config = dict(
    dataset='photos of plants and fungi (iNaturalist)',
    horizontal_flip=False,
    fusion_encoder_layers=8,
    fusion_encoder_fused_qkv=False,
    fusion_encoder_positions='learned',
    muon_scale='original',
    epochs=52.1,
)
Rows from block 4 of the image encoder, named by matrix and row number. Rows with one number belong to one channel. Each number is 128 + 24 x the weight over its row's rms, rounded and kept within 0 to 255. All counts start at 0. After the name is the row's rms in percent of the matrix's.
# convs0: first 3x3 conv (encoder.blocks.4.convs.0.weight, 96x96x3x3), inputs 48-59, a 3x3 kernel for each
# convs1: second 3x3 conv (encoder.blocks.4.convs.1.weight, 96x96x3x3, transposed), outputs 48-59, a 3x3 kernel for each
convs0.31 102 [196 149 146 125 109 112 165 138 136 120 135  89 134 142  83 133  97 121 155 120 121 129  93 128 125  88 128 147 115  85 140  99 102 110  89 130 129 148 166 121 134 165  92 151 141 159 137 168 164 153 137 165 137 103 139 171 133 180 167 186 141 163 125 104 149 139 119 141 168 116 144 169  98 104 124  96 100  92 107  75  90 166 168 136 148 110 115 163 140 111  97 127 150 116 157 125  98 112 106 140 140 155 164 162 146 142 129 104]
convs0.32 106 [123 117 128 116 111 142 120 108 149 125 135 127 215 181 152 184 196 161 105  75  97 131 146 119 115 114 153 130 121 136 159 154 133 121 133 146 101  85 116 140 129 116 132 126 111 108 100  68 123  77 128 120 110 151  64  68  73 106  54  74 136 136  88  87  93 122  99 104 108  99 103 116 134 115 113 130 129 109 116  90  98 110  89 104 109 114 106 129 160 137 149 170 154 112 118 130 104 125  86 103 124 148 123 142 154 133 127 141]
convs0.33 100 [ 97 130 105 143 150 102 134 143 121  66 162 135 110 131 167 142 146 123 141 149 154 157 134 174  97 145 131 110 138 108 127 115 136 152  95 138 156 142 155  90 124 140 118 127 102 131 156 129  99 122 105 110 125  70 170 123 117 125 157 112 156 112 187 190 121 117 121 116 139 112 121 124  97 101 110 140 126  96 149 121 122 114  91 103 139 141 130 155 139 107  86 123 115 132 103 103 183 194 150 169 122 123 194 129  97 161 143  90]
convs0.34 093 [126  95  90 133 105 119 134 117 126 132 167 149 183 144  94 107 124 112 131  98 126 164 119 103 108 103 168 123  98 123 139 127 145  96 122 112 125  99  97 155 133 126 171 145  94 149 132 133  96 129 164 126 130 168 158 133 136 146 127  86 117  96  93 141 136 102 122 102 150 127 137 113 110 112 168 127  99 146 135  94  78 127 125 106 161 123  89 141 137 130  91 159 113  77 131 119 141 152  94 157 121  80 148 119 118 148 159 140]
convs0.35 093 [100 117 105 103 106 132 144 148 128 174  82 139 113  83 119 106 126 133 138 144 168 108 144 147 146 132 149 124 119 132  88 119 106 124 113  92 145 145 137 128 121  99 104 127 109 133 123 149 153 112 132  75 118 133 111 156 142  96 152 154 106  98 175 134 187 171 100  99 107  77 133 132 112 115  86 108 119  98 173 149  75  91 125 155 117 121 109 137 140 126 121 138 143 145 121 122 108 102 107 149 141 130 107 110 112 135 150 163]
convs0.36 100 [155 144 102 148 163 138 120 135 114  83 164  95 120 168 120 161 150 120 154 127  90 177 154 142 186 141 129 134 114 109 151 137 139 134 155 129 128 118 134 122 139 113 131 126 122 116 111 107 172 132 101 112 127 194 107 108 149 126  88 143 162 110 109 136 124 138 147 123 123 117  99 117  99 155 125  92 131 125 118 119 129 130 159 160 149 126 115 154 134 137 118 105 116  96  85 128  89 131 138 179 135 113 164 118  95 118 110 127]
convs0.37 100 [135 144 122 102 117 119 114 102 134 110 164 101 113 130 101 135  86  94 107 128 146 176 118 156 141 126 156 138 133 143 113 111 113  97  97  85 133 144 153 112 161 145 127  87  79 124  95 144 134 112 118 110 124 142 181 138 112 138 121 168 136 111 162 147  83 111  74 124 180  76 167 119  93 148 161 130 121 141  86 131 149 145 141 113 124 103 101 136 114 134 141 108 114 124 111 123 119 163  97  99 140  94 164 137 119 167 140 118]
convs0.38 103 [106 127 145  98 127 129 157 142 136 177 187 143 137 108 152  99  67  83 116 110 165 174  86  76 158 162  97  83 158 151  89 152 161 111 121 182  90 133 171  88 122 130  69 105 130  94 118 121 116 120 145 116 178 175 176 122 136 138 129 168 171  98 129 124 101 116 103 156 133 151 179 106 151 121 114 139 109 108 136 123 133  96 118 139 111 113 129 116 111 119 155 109 134 142 105 118 116 119 110 119 107 139  69  90 111 124 158 155]
convs0.39 101 [160 108 106 147 115 101 147 122 106 106 161 134 135 157 128 157 133 138 117 119 160 138 103 152 160 141 137 109 141 163 108 165 141  95 134 134 153 127 139 134 124 107 130 146 119 146  60 119 157 101 127 159 102 130 123 117 135 133 136 120 183 172 153  84  99 113 119  90 103 114 136 127 144 138 154 137 146 147 176 145 129 121 137 120 120 138 131 117 143 134  97 129 223 131 120 191 105  98 181 142 130 112 126 140 111 160 115  79]
convs0.40 102 [126 142 128 121 104 131 116 136 143 102  96 129 149 123 149  85  88 106 148 163 129  64 106  71 169 135 157 128 159 107 133 127 129 131 116 115 109 122 127 148 130 117 137  88  98 158 117 113 116 120 147 124 125 168 113 114 140 129 128 105 110 156 121 110 154 133 143 116 147 178 108 111 126 134 123 140  94 137 147 135  68 120 106 131 143  94  85 141 114 148 148 110 119 138 122 113 120 123 100 168 108 114 125 122 111 109 116 158]
convs0.41 099 [124 125 108 115 119 121 136 141 124  77 129 125  66 116 155  92 125 152 124 147 155 126 110 139 177 129 120 149 129 144 149 134 160 142 149 171 199 184 130 174 174 126 136 157  84 118 143 134 136 117 114 122  78 101  92 105 100 153  69  89 145 111  61 165  86 122 215 147 105 223 150 125  98 117  76  96 130 115  95 133 149 131 109 108 107 137 123 141 118 115 141 148 133 155 152 111 111 101 106 130 150 147 134 137 141 169 147 135]
convs0.42 101 [135 132 131 104 114  85 117 122 102  70 136  93 134 137 152 159 131 127 130  97 113 162 155 133 125 139 106 139 105 119 155 134 128 129 120 143 125 152 142 153 148 155 101 146 164 114 151 144 116 101 119 145 137 115 135 114  76 124 109 107  96 146 122  98 114  98 116 134 103 137  67 125 148 110 126 110 131  95 114 123 114 117 140 128 104 122 105 118 150 162 103 101 135  99 141 148  97 138 176 101  61  98 107  94 144 149 120 143]
convs0.43 103 [112 137 141 139 122 137 116 137 124 128 107 140 168 121 117 157 110 121 135  78 120 151 133 163 188 147 160 118 124 108  96  94 100  80 126 126 151 137  84 140 113 117  77 159 104 142 163 180 118 145 120 150 101  82 120 125 135 155 143  86 130 100 101 164 174 136 189 110  56 128 106 107 154 182 162 136 123 133 129  95 124 147 116 124 109 134 167 112 125 181 132 152 118  94 122 158 139 172 186  92  98 136 144 122 121 132 120 103]
convs0.44 100 [125 101 111 156 145 142 141 111 113 141 129 169 190 123 131 126 116  71 111 162 122  92 159 152 138 164 130 142 158 158 119 129 139  90  93 132 134 159 129 107 126 111 112 130 109 118 167 143 159 174 125 123 105 124 103 107 116 125 109 100 109 130 128 123 133 125 114 162 119 117 118 145 120 123 123  86 124 133 109 148 151 128 120 101 172 153 159 129 155 158 153 149 135 138 147 127 109 175 179 113 102 154 147 138 173 128 109 122]
convs0.45 100 [125 141 181 129 107 118 109 105 126 145 144  82 172 223 127 100 137 138 121 108 102 118 101 135 145 133 106 158 125  87 135  98  76 135 108 122 151 127 155 161 135 127 107  91 127 135  98 122 133 112 135 102  95 133 104 130 140 144  82 158 212 124 147 101  74 131 130 112 139 121 121 104 134 162 148 109 109 115 123 134 161 123 139 111 119 176 146  85 101 105  79 129 174  85  88 162 126 116 188 124 163 147  88 131 170  81 117 146]
convs0.46 103 [121 122 126 127 136 145 121 126  85 125 123 128 140 109 132 136 143 115  72 109  90 129 143 123 152 149 127 133  98 113 126  98  90 138 113 121 137 121 131 116 122 136 135 122 150 117 153 190 117 124 136 111 120 115  59 115 118 112 108  90 129 108 120 125 156 147 150 175 110 185 113 128 135 155 165  80 108 117 148 129 109 152 106  91 164 118  78 150 127 107 189 111  67 189 141  75 161 154 109 164 138 109 161 120 119 143 136 135]
convs0.47 101 [137 124 143 155 104 113 124  78 101 128 120 187  75 125 114 134 142 108 145 113 104 116 177  76 143 137 115 143 183 123 134 165 165 116 156 177 121 119  78 153 119 134 152 163 133 130 156  98 173 128 122 130 136 156 160 117 111 162 156  95 102 184 110  89 152  96 178 115  83 158 138 181 161  80  78 128 115 108 140 113 100 152 134 139 156 140 126 146 124 126 108 119  92 156 158 143 169 132 149  91 112 123  87 109 144 111 133 154]
convs0.48 100 [123 106 102 124 116 134 123 116 137 153 161 151 146 111 119 110 125  78 134 105  96 116 153 101 120 144 128 109 131  80 128 116  98 140 109 142 151 128 146 149  72  94 156  99 124 125 139 175 129 109 117 125 111 107 136 111  74 120 181 125 135 141 141  59 113  87 106 150  90 151 148 109 118 120 155  86 111 134  92  98  93  85  84  72 139 147 145 141 118  99 174 111  83 126  93 100 162 158 155 119 120 125 147 116 129 132 109 116]
convs0.49 104 [ 75  92 102 126 155 144  95 113 140 127 126  89 129 110 102 174 148 148 158 159 101 189 146 121  93 111 123 109  94 111 101 148 174  86 150 167 143 116 122 128 126 120 148 148 163  94 105  90 103 109 102 156 149 121 147 148 157 122 138 119 159 138  64 160 156 149  94 111 102 151 141 111 101 162 165  75 151 150  80 118 143 127 127  92 137 148 118 114 140 129 116 112 112 132 120 144 164 181 179 156 132 114 128 132 128 135 162 138]
convs0.50 104 [178 151 152 122 128 113 113 123 114  86 117 101 138 114 138 142 123 127 149 135 138  98 161 143  72 115 130 126 143 147 106 113 108 116 122 102 110  92 104 112 113 135  96  94 113 112 151 153 127 111  99 152 140 130 132 114 136 148 155  99 107 176 173  86 116 147 132 117 109 156  87 104 116  93  65 150  89 131 168 168 133 138 112 131 109 126 114 119 141 108 141 146 106 141 155  95  80 102 134 132 101 167 125 125 121 107  97 114]
convs0.51 098 [149 145  68 200 159 114 153 144 141 161 113  97 138 117 103 146 126 136 131 104 125 140 135 137 125 103  85 127  90 109 122  92  86 150 111  68 123 103 106 146  94 107 124  83 102  85 132 117 149 156 121 169  98 152  97 116 178 107 101  91  96  66 116  87 126 145  88 120 130 107 118 151 130 154 108 103  93  78 117  95  98 134 133 136 142 139 153 142 132 122 104 107 111 120  93  96 122 126 112  90 109  88 114 131 108  88 110  98]
convs0.52 103 [ 97 100 123 155 143 128 113 143 138 151 123  97 157 142 128 185 146 150 125 149 115  81  89 108  98  90 135 119 133 143 157 111 108 122  78  72 107  86 125 120 123 126 168 113 116 109  73 113 111  84 124 159 117 112 118  92 115 105 109 130 171 121 158 124 104  83 132 107 158 144 129 146 137 124  88 139 125  84 102  94  80 123 103 116 111 121 128 100 115 116 147 146 158  71  94 138  70  77 118 113  97 121 102 105 124 156 136 119]
convs0.53 102 [124 116 132  96 127 130  98 103 100 151 138 165 136  84 116 121 111 142 101 117  93 129 131 110 103 120 138 120 156 148 124 132 109 114 105 117 122 170 108 149 133 123  99 114 131 154 138 133 143 107 132  95 144 134 163 142 153 132 151 124 113 125 138 149 144 139 183 182 146 160 162 145 136 125 139 106 113 135 116  93 104 116 120 118 115 124 111 130  88  99 105  98 119  96 125 136 121 136 173 119 100 112 127 105 121 153 129 108]
convs0.54 102 [ 97 123 143 109 124 126 146 143 118  81 107 144 109 133  85 109 118 120 112 112 114 163 135 118 108 145 131 125 138 108 133 129 117 124  99 140 114  67 111 112 112 101  71  76 109 140 103 159  95 146 123 121 127 114 105 142 118 129 107 130 134 146 125 120 113  99 101  95 164  66 139  83 158  86  62 120 111  68 119  89  74 133 140 140  99 123 173 123 128 122 121 125  65 142 128  95 173 129  83 107 119 136 114 143 133 101 136 136]
convs0.55 105 [101 125 124 128 151 121 118 161 105 147 159 148 144 167 163 124 113 114 183 128 106 133 108 118 154 159 134 125 128 115 108 147  99 120 110  96 143 108 127 129  99  91 148  90 120 111 127  79 116 141  89 148 128 128 119 146 143 177 153 150 124 153 156 103  97 113 118 144  85 162 110 142 144 151 115 129 138 134  68 109  81 151 114 103 148  96 113 145 122 125 131 138 144 111 122 110 116 101 122 111 101 105 154 116 123 127 112 110]
convs0.56 101 [109  85  87  90  98 135 122 139 141  96 112 137 125 142 108 137 123  99 126 159 173  96 108 152 110 105 111 127 130 142 148 128 140 132 100 110  99 107 130  75 106 120  93 109  94 104 117 137  87 140 147  92 112 134 102 144 146 146 121 131 104 139 146  53  98 100 100  93 105 156 154 142 124 104 124 114 143 151 152 164 174  61 109 150 108 113 112 154 106  89 142 179 138  80 129 106  93 158 121 129  88  97 172 131 107 124 113 133]
convs0.57 105 [108 149 144 125 148 149 102  98 132  98 160 136 110 117 165 107 106 115 189 170 104 157 162 167 125 109 100 135 109 107 117 104  99 105 121 127 136  87  88 135 114  99 122 105 108  83 131  97 121 141 146 138 137 120 127 169 143 104 142 118 105 135 138 111  80 109 128 111 130 121 116 121 114 121 120 120 113 139 128 148  99 151 141 148 153 137 114 116 127 128  90 150 159  90 175 200  95 151 183 137 131 133 155 136 117 122 124  89]
convs0.58 096 [149 137 109 126 134 108 144 137 112  85  89 116  96 123 157 120  87 157 111 119 157 118 106 133  96 114  87 111 134 164 142 168 139 113 148  81  89 115 110 182 147 163 163 152 150 129 106 108 145 125 130 158 160 150 128 151 169  99  98 132 139 140 136  74 112 112 116 123 173 144 182 173  98  92  81 114 116 128 101  73  90 121 124 129 122 111 111 151 138 113 164 171 165 166 116  86 144  93 100 154 133 111 150 109 115 152 143 127]
convs0.59 091 [ 99 110 125 127 110 101 103 124  97 109 150 113 149 162 117 111 130 117 160 156 141 129 165 156 130 113 142 131 108 112 144 145 103 157 152 113 134 107 115 121 170 167 127 136 203  94 127 129 136 115 120 126 119 124 179 120 121 169 170 133 147 163 145 173 142  96 120 146  87 133 128 101  80 119 146 120  86 152 120  92 103 122 111 120 130 150 129  85 116 120  90 114 144 106  50  94 141  96  71 103 123 117 124 126 124 134 147 121]
convs0.60 101 [157 172 179  93 152 167 130 134 157 130 133  95 191 142 127 162 121  98  82  94  66 138 103 132 127 110 136 114 136 150 125 139 145 104 121 146 142 129 114 106 127 174 119 159  95 108 163 199 143 190 181 106 176 113 107 138 114  91 102 129 109 147 112 155 117 114 101  84 153 101 107 136 106 108  74 103  94  64 135 117  92 124 117 109 147 131 119 130 123 156 141 141 136 133 150 151 133 115 108 137 128 132 140 139 148 103 135 113]
convs0.61 096 [158 104 108 177 112 106 154  91 134  77  99 129 103 120 138  81 129 138  99 106 107 130 107 148 125 111 129 112 155 161 121 129 153  73  77  80 109 144 176  85  98 149  73 105 121 150 116 134 128 139 122 172 112 136 100 125 120 113 129 128 139 126 141 167 130 124 153 153 145 152 148 182 144 120  85 111 124 127 147 147 141 152 149 148 134 143 145 122 117 131 100 161 210 114 147 175 124 118 125 129  97 116 127  91 102 124 118 132]
convs0.62 105 [170 133 159 105 120 119 107 130 126  89 159  81 160 118 110 124 155 121 138 152 113 145  97 176 134 133  85 169 119 127 137 117 114 116 134 119  96 159 156 103 152 100 139  95 102 121 121  88 132 143 150 129 145 132 114 154 148 116  93 192 150 158 138 170 120 172  90 143 102 167  96  55 153 111  94  96 120 124 114 132 160 139 135 139 118 110 113 152 148 111  97  81 165 104 117 153 110 102 139 151 128 113 137 102 130 113 116 127]
convs1.31 099 [120 109 131 133 120 132 120 141 121 140 100 135  83 111 130 140 107 117 121  80  90 122 109 120  80 138 130 143 113 134 175 105 129 189 118 107 159 129 137 132 138 148 144 137 162 117 151 114 110  99 114 147 108 106 105 138 103  64 129 142 147 136 129 132 103 103 129  87 131 103 149 149 114 133 147 133 133  99 150 116  53 114 115 157 109 102 121 165 195 159 130 121 146 116 119 145 121 138 137 150 156 181  97 101 142 111 142 177]
convs1.32 109 [158 136 128  89 102  99 103 107 102 178 162 170 160 123 158 115 124 124  98 124 121 123 115 129 117 128 105 131 118 167 134 147 179 146 141 156 127 148 138  97 134 135 104 134 175  89 141 106  97 149 153  92 156 125 108 175 202 129 101 141  86 162 141 170 182 150 143 142  87 134 106 119  93 146 113 110 112  97  92 112 124 151 156 139 160 142 117 124 135 115 142 130 118 127 133 134 116 100 148 145 122  88 150 132 129 156 166 122]
convs1.33 107 [ 97 102 107 107 101 136 123 104 151 174  82 121 144 125  90  93 129 117 176 134 131 138 130 148 131 111 146 130 100  84 130  90  98 148 126  76  95 137  59 166 160 146 151 104 108 104 140 151  78 123 152 137 126 131 147 107  84 115 168 139  77 137 159 118  84 123 158 168 118 140 123 145 128 141 136 115 110  81 121 122 141 116 112 103 141 116 136 151 135 127 166 125 129 133  98 147 122 127 123 126 123 152 142 167 106 100 146 102]
convs1.34 086 [130 116 117 119 112 137 146 180 138  91 156  66 171 153 110 123 174 150 134 136 102 140  96 172 101 120 140 177 132 121 135 108 142 140 134 106 103 148 147 126 105 129 107 121 166 121 168  98 133 145 156 122 145 164 157 152 174 171 137 161 157 119 179 129  97  80 110 112  93 107  95  99 108 148 114  96 101 148 134 124 124 136 105 180 163 128 181 187 147 141 128 134 149 114 112 115 109 114  90 136 130 115 131 156  94 117 162 165]
convs1.35 094 [106 128 117 116 170 141 128 110 119 121 128 158  80 144  92 124 155 144  93 118 137  88 120 116 164 156 146  96  99 113 106 118  96 126 130 146 134 133 121 133 126 112 143 152 144 153 164 170 136 103 151  95 130 166 132 120  83 116 113 121 149 174 113  98  89 143 104 147 141 111 126 115 106 149 164 132 119 149 115 122  73 158 142  77 136 142 112 108 115 102 150 159 138 119 151 151 114 137 116 137 141 114 159 135 142 103 156 125]
convs1.36 114 [100  98 126  89  76  40  92  97  86 100 137 117 121 128 129 133 135 127 101 122 108  77 114 122 124 134 142 128  98 123 151  98 128 151 151 131  89 117 126 117 127 109 128 124 138 119  78  85 126  87 126 151 134 166 162 122 134 135 116 131 130 133 152 126 101 110 114 105  69 105 129 117 120 156 149 119 120 168 143 133 135 128 117 161 137 147 177 138 160 162 120 134  91  98 117  82 117 140  82 106 135  82 109 158 136 107 190 145]
convs1.37 099 [ 94 136 132 116 128 135  93 145 136 122 132 144 119 161 130 118 132 171 192 117 121 149 105 130 133 104  95  83 120  80 110 109 119 102 136 109 105 137 104 149 136 140 127 123 116 140 129  98 124 140 143 136 144 126 129  96 156 148 149 178  98 126 127 131 139 140 147 143 111  96 113 111 132 143 121 114 134 112 118 144 105 132 110 150 129 141 138 140 153 142 168 142 157 173  78 111 107  97 134 134 117 118 169 139 151 138 140 122]
convs1.38 097 [121 130 105 138 109 100  76 134 123 138 125 105 165 121 190 138  98 111 112 147 139 104 103 120 124 135 117 111 107 118 135 138 117 128 146 142 108  93 147 161 129 144 117 159 110 132  93 173 149 116 158  82  68  84 117  88  84 141 138 187 127  69 121 124 109 171 144 161 152 136 130 104 133 133 148  81 105 108  79 128 105 114 104 128 119 151 137 137 120 110 119 156 102 104 125 130 124 164 165 139 113 135 154 129  80 154 171 138]
convs1.39 103 [ 74 113 158 133 104 123 132 124 153 142 101 149 125 114 138 118 117 158 152 140 101 140 123 121 116 189 143 103 142 133 110 134 121 105 122 136 142 169 128 112 131 142 127 110 126 154 118 125 177 115 119 156 104 134 118  87 117 117  90 113 120 123 140 118  95 111 134  93 119 159 128 107  79  70 103 134 153 159 118 128 136 148 107 138 116 149 139 135 155 125 175 148 130 119 120 130 131 129 140 129 130 118 119 117 110 131 108 131]
convs1.40 102 [105 143 106  92 111  96 137 127 123 141 143 116 127 136 130 145 146 161 100 165 127  90  60 131 140 134 117  85 121 168  76 123 120  92 125 126 142 119  88 144 168 109 163 172 143 125 115 149 104 121  86 141 189  97 188 137 144 119  86 138 120 106 106 156 119 153 117 142 124 101  90  93 126 141 159 133 134 120 119 114 115 130 152 122 108 113  77  99  98 120  98 152 103  87 148 122 117 147 152 134 125 105 142 115 113 145 141 140]
convs1.41 101 [145 114 120 114 135 107 121 151 176 104 215 159  41  95 140  85 115 164 149 136 144 141 122 122  81  79 132 100 107 127  89 116 125 144 132 131 149 137 151 131 136 122 116 139 145  89 105 129 118 110  98 129 152 133 140 105 119 120  96 157 140 134 114 137 149 130  96 139 148 107 133 110 145  84 118  78 154 102 106 109  99 159 147 120  91  96 120 102 105 110 127  99 110 112 158 166 161 132 142 137 112 102 135 121 126 144 109 112]
convs1.42 103 [137 164 137 109 126 113 159 131 140 104 112 132 122 119 107 139 128 116 128 142 133 104 111  92 135 187 119 118 117 111 153 112 161 139 106 132 146 126 117  95 132  98 122 106 119 132 107  95 146 135 120 119 138 140 152 147 110 119 127 164 117 110 138 121 128 159  87 157 143  87  77 108 157  95  97 149 151  95 108  95  85 154 143 141 113  98 102 160 161 145 101 114 115 115 152 136  84 136 137 171 134 179 157 124 111 128  99  94]
convs1.43 109 [136 120 132 108 162 147 122 120 124  99 120 127 165 149 145 129 106 131 117 124 140 101 113 139 100 112 126  88 109 116 122 110 133 158 129 135  69  68 129  81  76 124  95  62  76 115 110 157 152 142 137 171  94 109 111  99  91 114 137 135  95 138 111  72 119 116 119 147  86 103 166 101 127 147 151 121 128 131 148 145  66 142 126 146 136 109 124 128 122 170 156 123 141 128 150 147 112 120 125 145 101 106 105 117 144 113 124 136]
convs1.44 104 [116 122 101 145 160 137  97 113 130 117 161 119 160 117 125 132 114 117 105 151 153  99 127 140 107 128 149  95 118 135 101 148 164 175 138 167  94 102  90  68 103 102 101  82  80 155 121 155 132 134 101 119  92 125  96 120 121  95 133 104 125 119 160 125 123 156  77 128  88 143 118 112 130  81 131 108 132 112 106 112 176  88 107 111 146 138 130  95 121 123  73 129 112 125 146 117 122 132 127 155 106  97 179 141 145 138  89  90]
convs1.45 108 [127 132 137 102  98 128  98 110 109 119 124 155 123 131 126  95 147 111 101 155 144 104 155 120 145 165 145 126 127 115 112 100  81 121 139 102 150 137 144 157 133 148 122 141 151 123 122 129 167 131 139 162 127 133 146 162 128 112 112  86 133 139 138 120 157 140 148 114 124  89 152  89 143 164 145 133 166 157 179 117 128 129 149 121 136 139 122 148 112 107 153 192 107  91 134 128 121 100  55 160 170 135 144 144 124 155 155 137]
convs1.46 099 [138 168 166 115 119 127 123 129 142 118 102 102 113 118 116 126 133 152 125 142 152 106 153 102 134 166 150 154 135 115 152 150 142 144 128 132 154 156 144 152 171 181 125 134 128 129 117 125 121 137 156 154  63 117 142 172 103 129 146 152  91 152 147 153 123 154 114 134 114 154 140 133 142 147 135 144 134 132 153 137 108 137 128 105  97 123 136 104 138 181 109 158 135 136 140 136 106 154 141 122  88 122 113 120 127 126 115 144]
convs1.47 102 [100  83  93 125 126 128 112 145 128 102 137 113 136 146 154 143 155 155 147 110 120 120 154 144 150 100 131 136 151 160 157 164 132 127 129 119 126 130 116 126 130 138 145 144 152 118 181 140 139 118 136 163  84 112 140 121  62 133 164 177  91 112 148 139  99 130  80 121 127 108  93 148 157 122 160 127 108 161 126  94 104 112 140  99 126 129 102 169 159 163 136 122 129 156 129 170 108 170 154 117 138 141 152 138 128 137 123 130]
convs1.48 092 [ 99 124 130 154 182 154 112 111 108 137 121 130 148 160 106 113 144 111 119 114 148  95 114  92  92 123 112 121 110 148 116 126 142  91 129  81  97 115 117 144 114 133 106 116 107 134 156 230 114 132 132  83  66 106 140 155 104 110 102 175 111  98 177 120 111 145 120 122 177 168 126 129 141 150 158 108 114  97 171 132 153 172 168 135 157 156 131 131 120 112  98 166 127 144 154 125 111 133 119 101 140  90 164 131 125 135 151 110]
convs1.49 103 [146 119 105 117 133 129 117 131 135 143  88  77  86  79  99 105 123 104 134 149 108 167 186 173 111 116 170 109 127  96  96 111 103 114 101  97  97 119 112 131 146 127 160 169 124 123  96  98 129 119 114 165 121 122 151 127 148  88  93 147 155 140 120 121 109 144 113 145 164 122 154 142 136 146 111 132 147 146 150 135 141 103 109 112 132 110 125 108 138 136 166 145 107 164 125 139 144 159 109 133 106 131 138 105 113 110 110 112]
convs1.50 095 [129 175 152  91 147 112 126 132 156 136 134 128 149 140 175  78 119 108 127  93 123 141  92  90 151 149 120  96 119 136  72 107 105 105  89 104 100 133 109  90 110  95 123 130 135 124  95 117 151  95 154 165 101 100 141 176  89 119 112 137 135  96 109 134 133 145 126 145 164 138 100 131 129 141 226 139 158 185 155 138 142 172 184 167  91 151 138 144 123 197 131 133 112 129 153 124 121 140 128 166 161 131 151 123 142 146 155 123]
convs1.51 099 [155 115 126 167 141 111 167 132  87 122 111 100 124 103 106 129 120 124 109 100 140 138 109 130 110 116 119 157 137 118 136 107  89 123 117 105 126  97  95 103 115 108 126  86  67 155 155 179  94 161 157  84 132 120 120 122 128 109 132 134 166 125 148 179 147 152 135 129 138 114 111 109  88  96 111 133 137 103 113  96 126 105 121 139  78 123 109 100 140 132 127 104  94 147 118 114 169 128  95 130 113 122  98 133 169 107 110 147]
convs1.52 102 [132 119 109 134  99 107 118 107 121 135 153 138 146 170 137 101 127 100 128 107  71 104 159 184 101 104 115  93 131 170 115 143 161 101 140 171 119 118 132 161 172 146 125 141 142 118 168 116 133 134 118 114 178 126  86 120 138 115 131 114 124 147 125  84 130 137 116 100 126 117 104 137 128 135 127 148 110  99 110 118 133 120  87 111 116 116 117 121 120 108 118 207 128 121 124 106 171 166 136 147 168 100 152 133  91 152 171 115]
convs1.53 111 [113 106 104 108 123 134 129  94 133 106 134 112 114 131 111  58  81 137 110 102 126 128 167 134  74 127 105 116 121  87 154 142 108 172 160 129 163 171 151 151 146 147 129 129 118 145 142 164 148 125 114  84 101  74 116 105  84 133 153 119 116 142 127 101 106 127 102 133 171 122 115 132 137 134 143 163 121 121 104  98 110 135  68  99  88  83 121  86 125 150 141 147 123 143 149 112 134 158 113 145 120 122 115 155 147 125 124 148]
convs1.54 095 [135  95 109 127 121 117 121 125 121 145 126 155 111 140 132 127 143 171 117 157 142 130 116 105 109 115  92 129 135 119 119 100 131 147 111 104 106 131 123  97 125 116 106 123 121  85 161  99 100 183 114 112 207 111  97 144 195 102 146 115 115 151 152 122 155 110 142  98  96 129 138 136 110 105  85  94 139  73 124 157 130 118 149 137 154 128 109 127  97  75 118 136 172  92 129 159 115 115 134 123 140 100 124 134 111 107 133 125]
convs1.55 109 [144 154 106 180 133 104 107 153 132 166 115 156 152 126 106 125 110 107 137 148 166 156  99 140 123 126 135 114 128  92 134 137  95 114 139  98  94 143 115 141 143 174 174 145 137 120 146 146 136 150 103 108 105 115 136 106  84 137 131 152 119 154 178 161 130 156 136 119 115 114 132 114 120 106 135 144 146 164 119 135 148 180 115 138 149 146 118 158 126 123 134 114 113 141 116 129 131 135 150 112 145 121 138 121 118 117 118 128]
convs1.56 101 [129  79  58 157 151 116 166 145 101 110 110  99  64 129 142  99 115 124  95 131 137 176 166 125 167 163 124 130 135 175 130 120 161 127  81 110 167 173 130 140 124 121 129 132 147  76  95  93  97 131 132 139 169 128 150 165 125 118 135 116 115 115 107 112 125 133 110 101 130 113 141  96 136 112 117 167 147 139 106  89  79 118 147 133 112 151 147  85 117 116  98 161 146  88 156 150 124 159 161 109  81 107 138  89 119 129  94 112]
convs1.57 103 [121 121 110 127 131 145 152 144 163 136 141 123 122 115 153  90 206 154 153 130 153 199 143 132 127 126 178 141 211 181 163 155 137 124 100 147 126 111 107 110 117 145 147 120 114 105  99 108 137 132 112 122 121 111 149 166 107 115 145 129  99 122 135 124 128 128 159 135 132 159 152 152 155 155 197 142 157 156 140 144 137 143 129  91 124 135 134 167 149 179 200  91 109 187 135 120 182 126 163 131 163 115 119 107  95 131 130  91]
convs1.58 096 [131 129 160 120 138 128 156 138 116 156 163 159  69 118 125 110 122 123 120 138  95 126 129 111 133 137 167 137 144 129 126 120 100 158 111 113 190 133  84 136 150  96 111 130  99  85 126 153 140 156 108 127  99 106 137 114 109 129 125 121 141 170 113 116 117  93 114 133 118 118  96  72 158 141 150 115 121 121 134 148 121 132 153 133 111 135 130 112 129 144  76 112  81 104 151 106 138 106 146 155 152 132 103 111 116 129 137 126]
convs1.59 082 [126 116  97 140 115 127 157 138 116  63 108  94 121 105 112 102 173 123 139 134 175 111 120 176  69 115 127 151 137 163 149 163 157 149 124 113 145 119 122 143 127  95 113 145 112 110 112 158  87 120 105 104 111 119 107  76 106 131 114 152  94 116 148 120 141 188 113 153 172 106 144  96 114 113 105 137 109  89 133  89 125 109 137 150 120 104 131 123  96 132 140  95 114 115  91  99  94  76  88 146 133 148 135 140 162 124 125 137]
convs1.60 108 [167 126 108 164 145 143 166 141 123 109 171  94 118 135 189 140 128 163 123 125 121 117 120 138 119 126 128 151 150  93 148 135 137 131  90 130 113  92 127 144  91 137 100 126 130 172 139 109 122 107  95 147  96 173  75 131 150 129 115 112 124 141  89 131 181 131 166 127 108  99  94  79  88 127 146 121 112 167 122  89  97 123  97 126 117 138 154  95 122 141  87 139 151 113 128 102  99 113  87 145 141 117 126 124 134 159 124 107]
convs1.61 082 [122  86  84  88  91  92 132 161 140 137 108 147 125 124 125 128 145 105 123 156 129 144 153 139 130 164 105 152 129 164 122 119 133 124  85 139 150 153 122 118 123 106  97 157 104 114 128  95  76 109  46  93 118  95 121 133 101  99 109 135 130 100 128 161 111 155 109 107  94 124 159 150  79 112 112  91 103  99 112 115 109 132 138 180 100 153 163 137 152 130 101 102 115 104 135 106 103 152 177 160 105 137 107 120 135 130 128 178]
convs1.62 108 [111 137 118 155 116 125 101 105 143 120 189 122 126 120 150 105 146 120  94 122 106 163 137 124 103 114 100 124  91 140 123 117 144 158 118 159 133 129 164 136 158 106  93 129  93 112 134 135 109 152  90 104 130 126 158 144 112 119  93 125 130 137 136 149 106 184 138 154 113 103  85 139 156 132 114 119 142 134  87  88 137 117 140 153 135 101 139 132 138 135 132 126  95 112 134 104 104 124 104 120 120 102 111 153 105 123 138 129]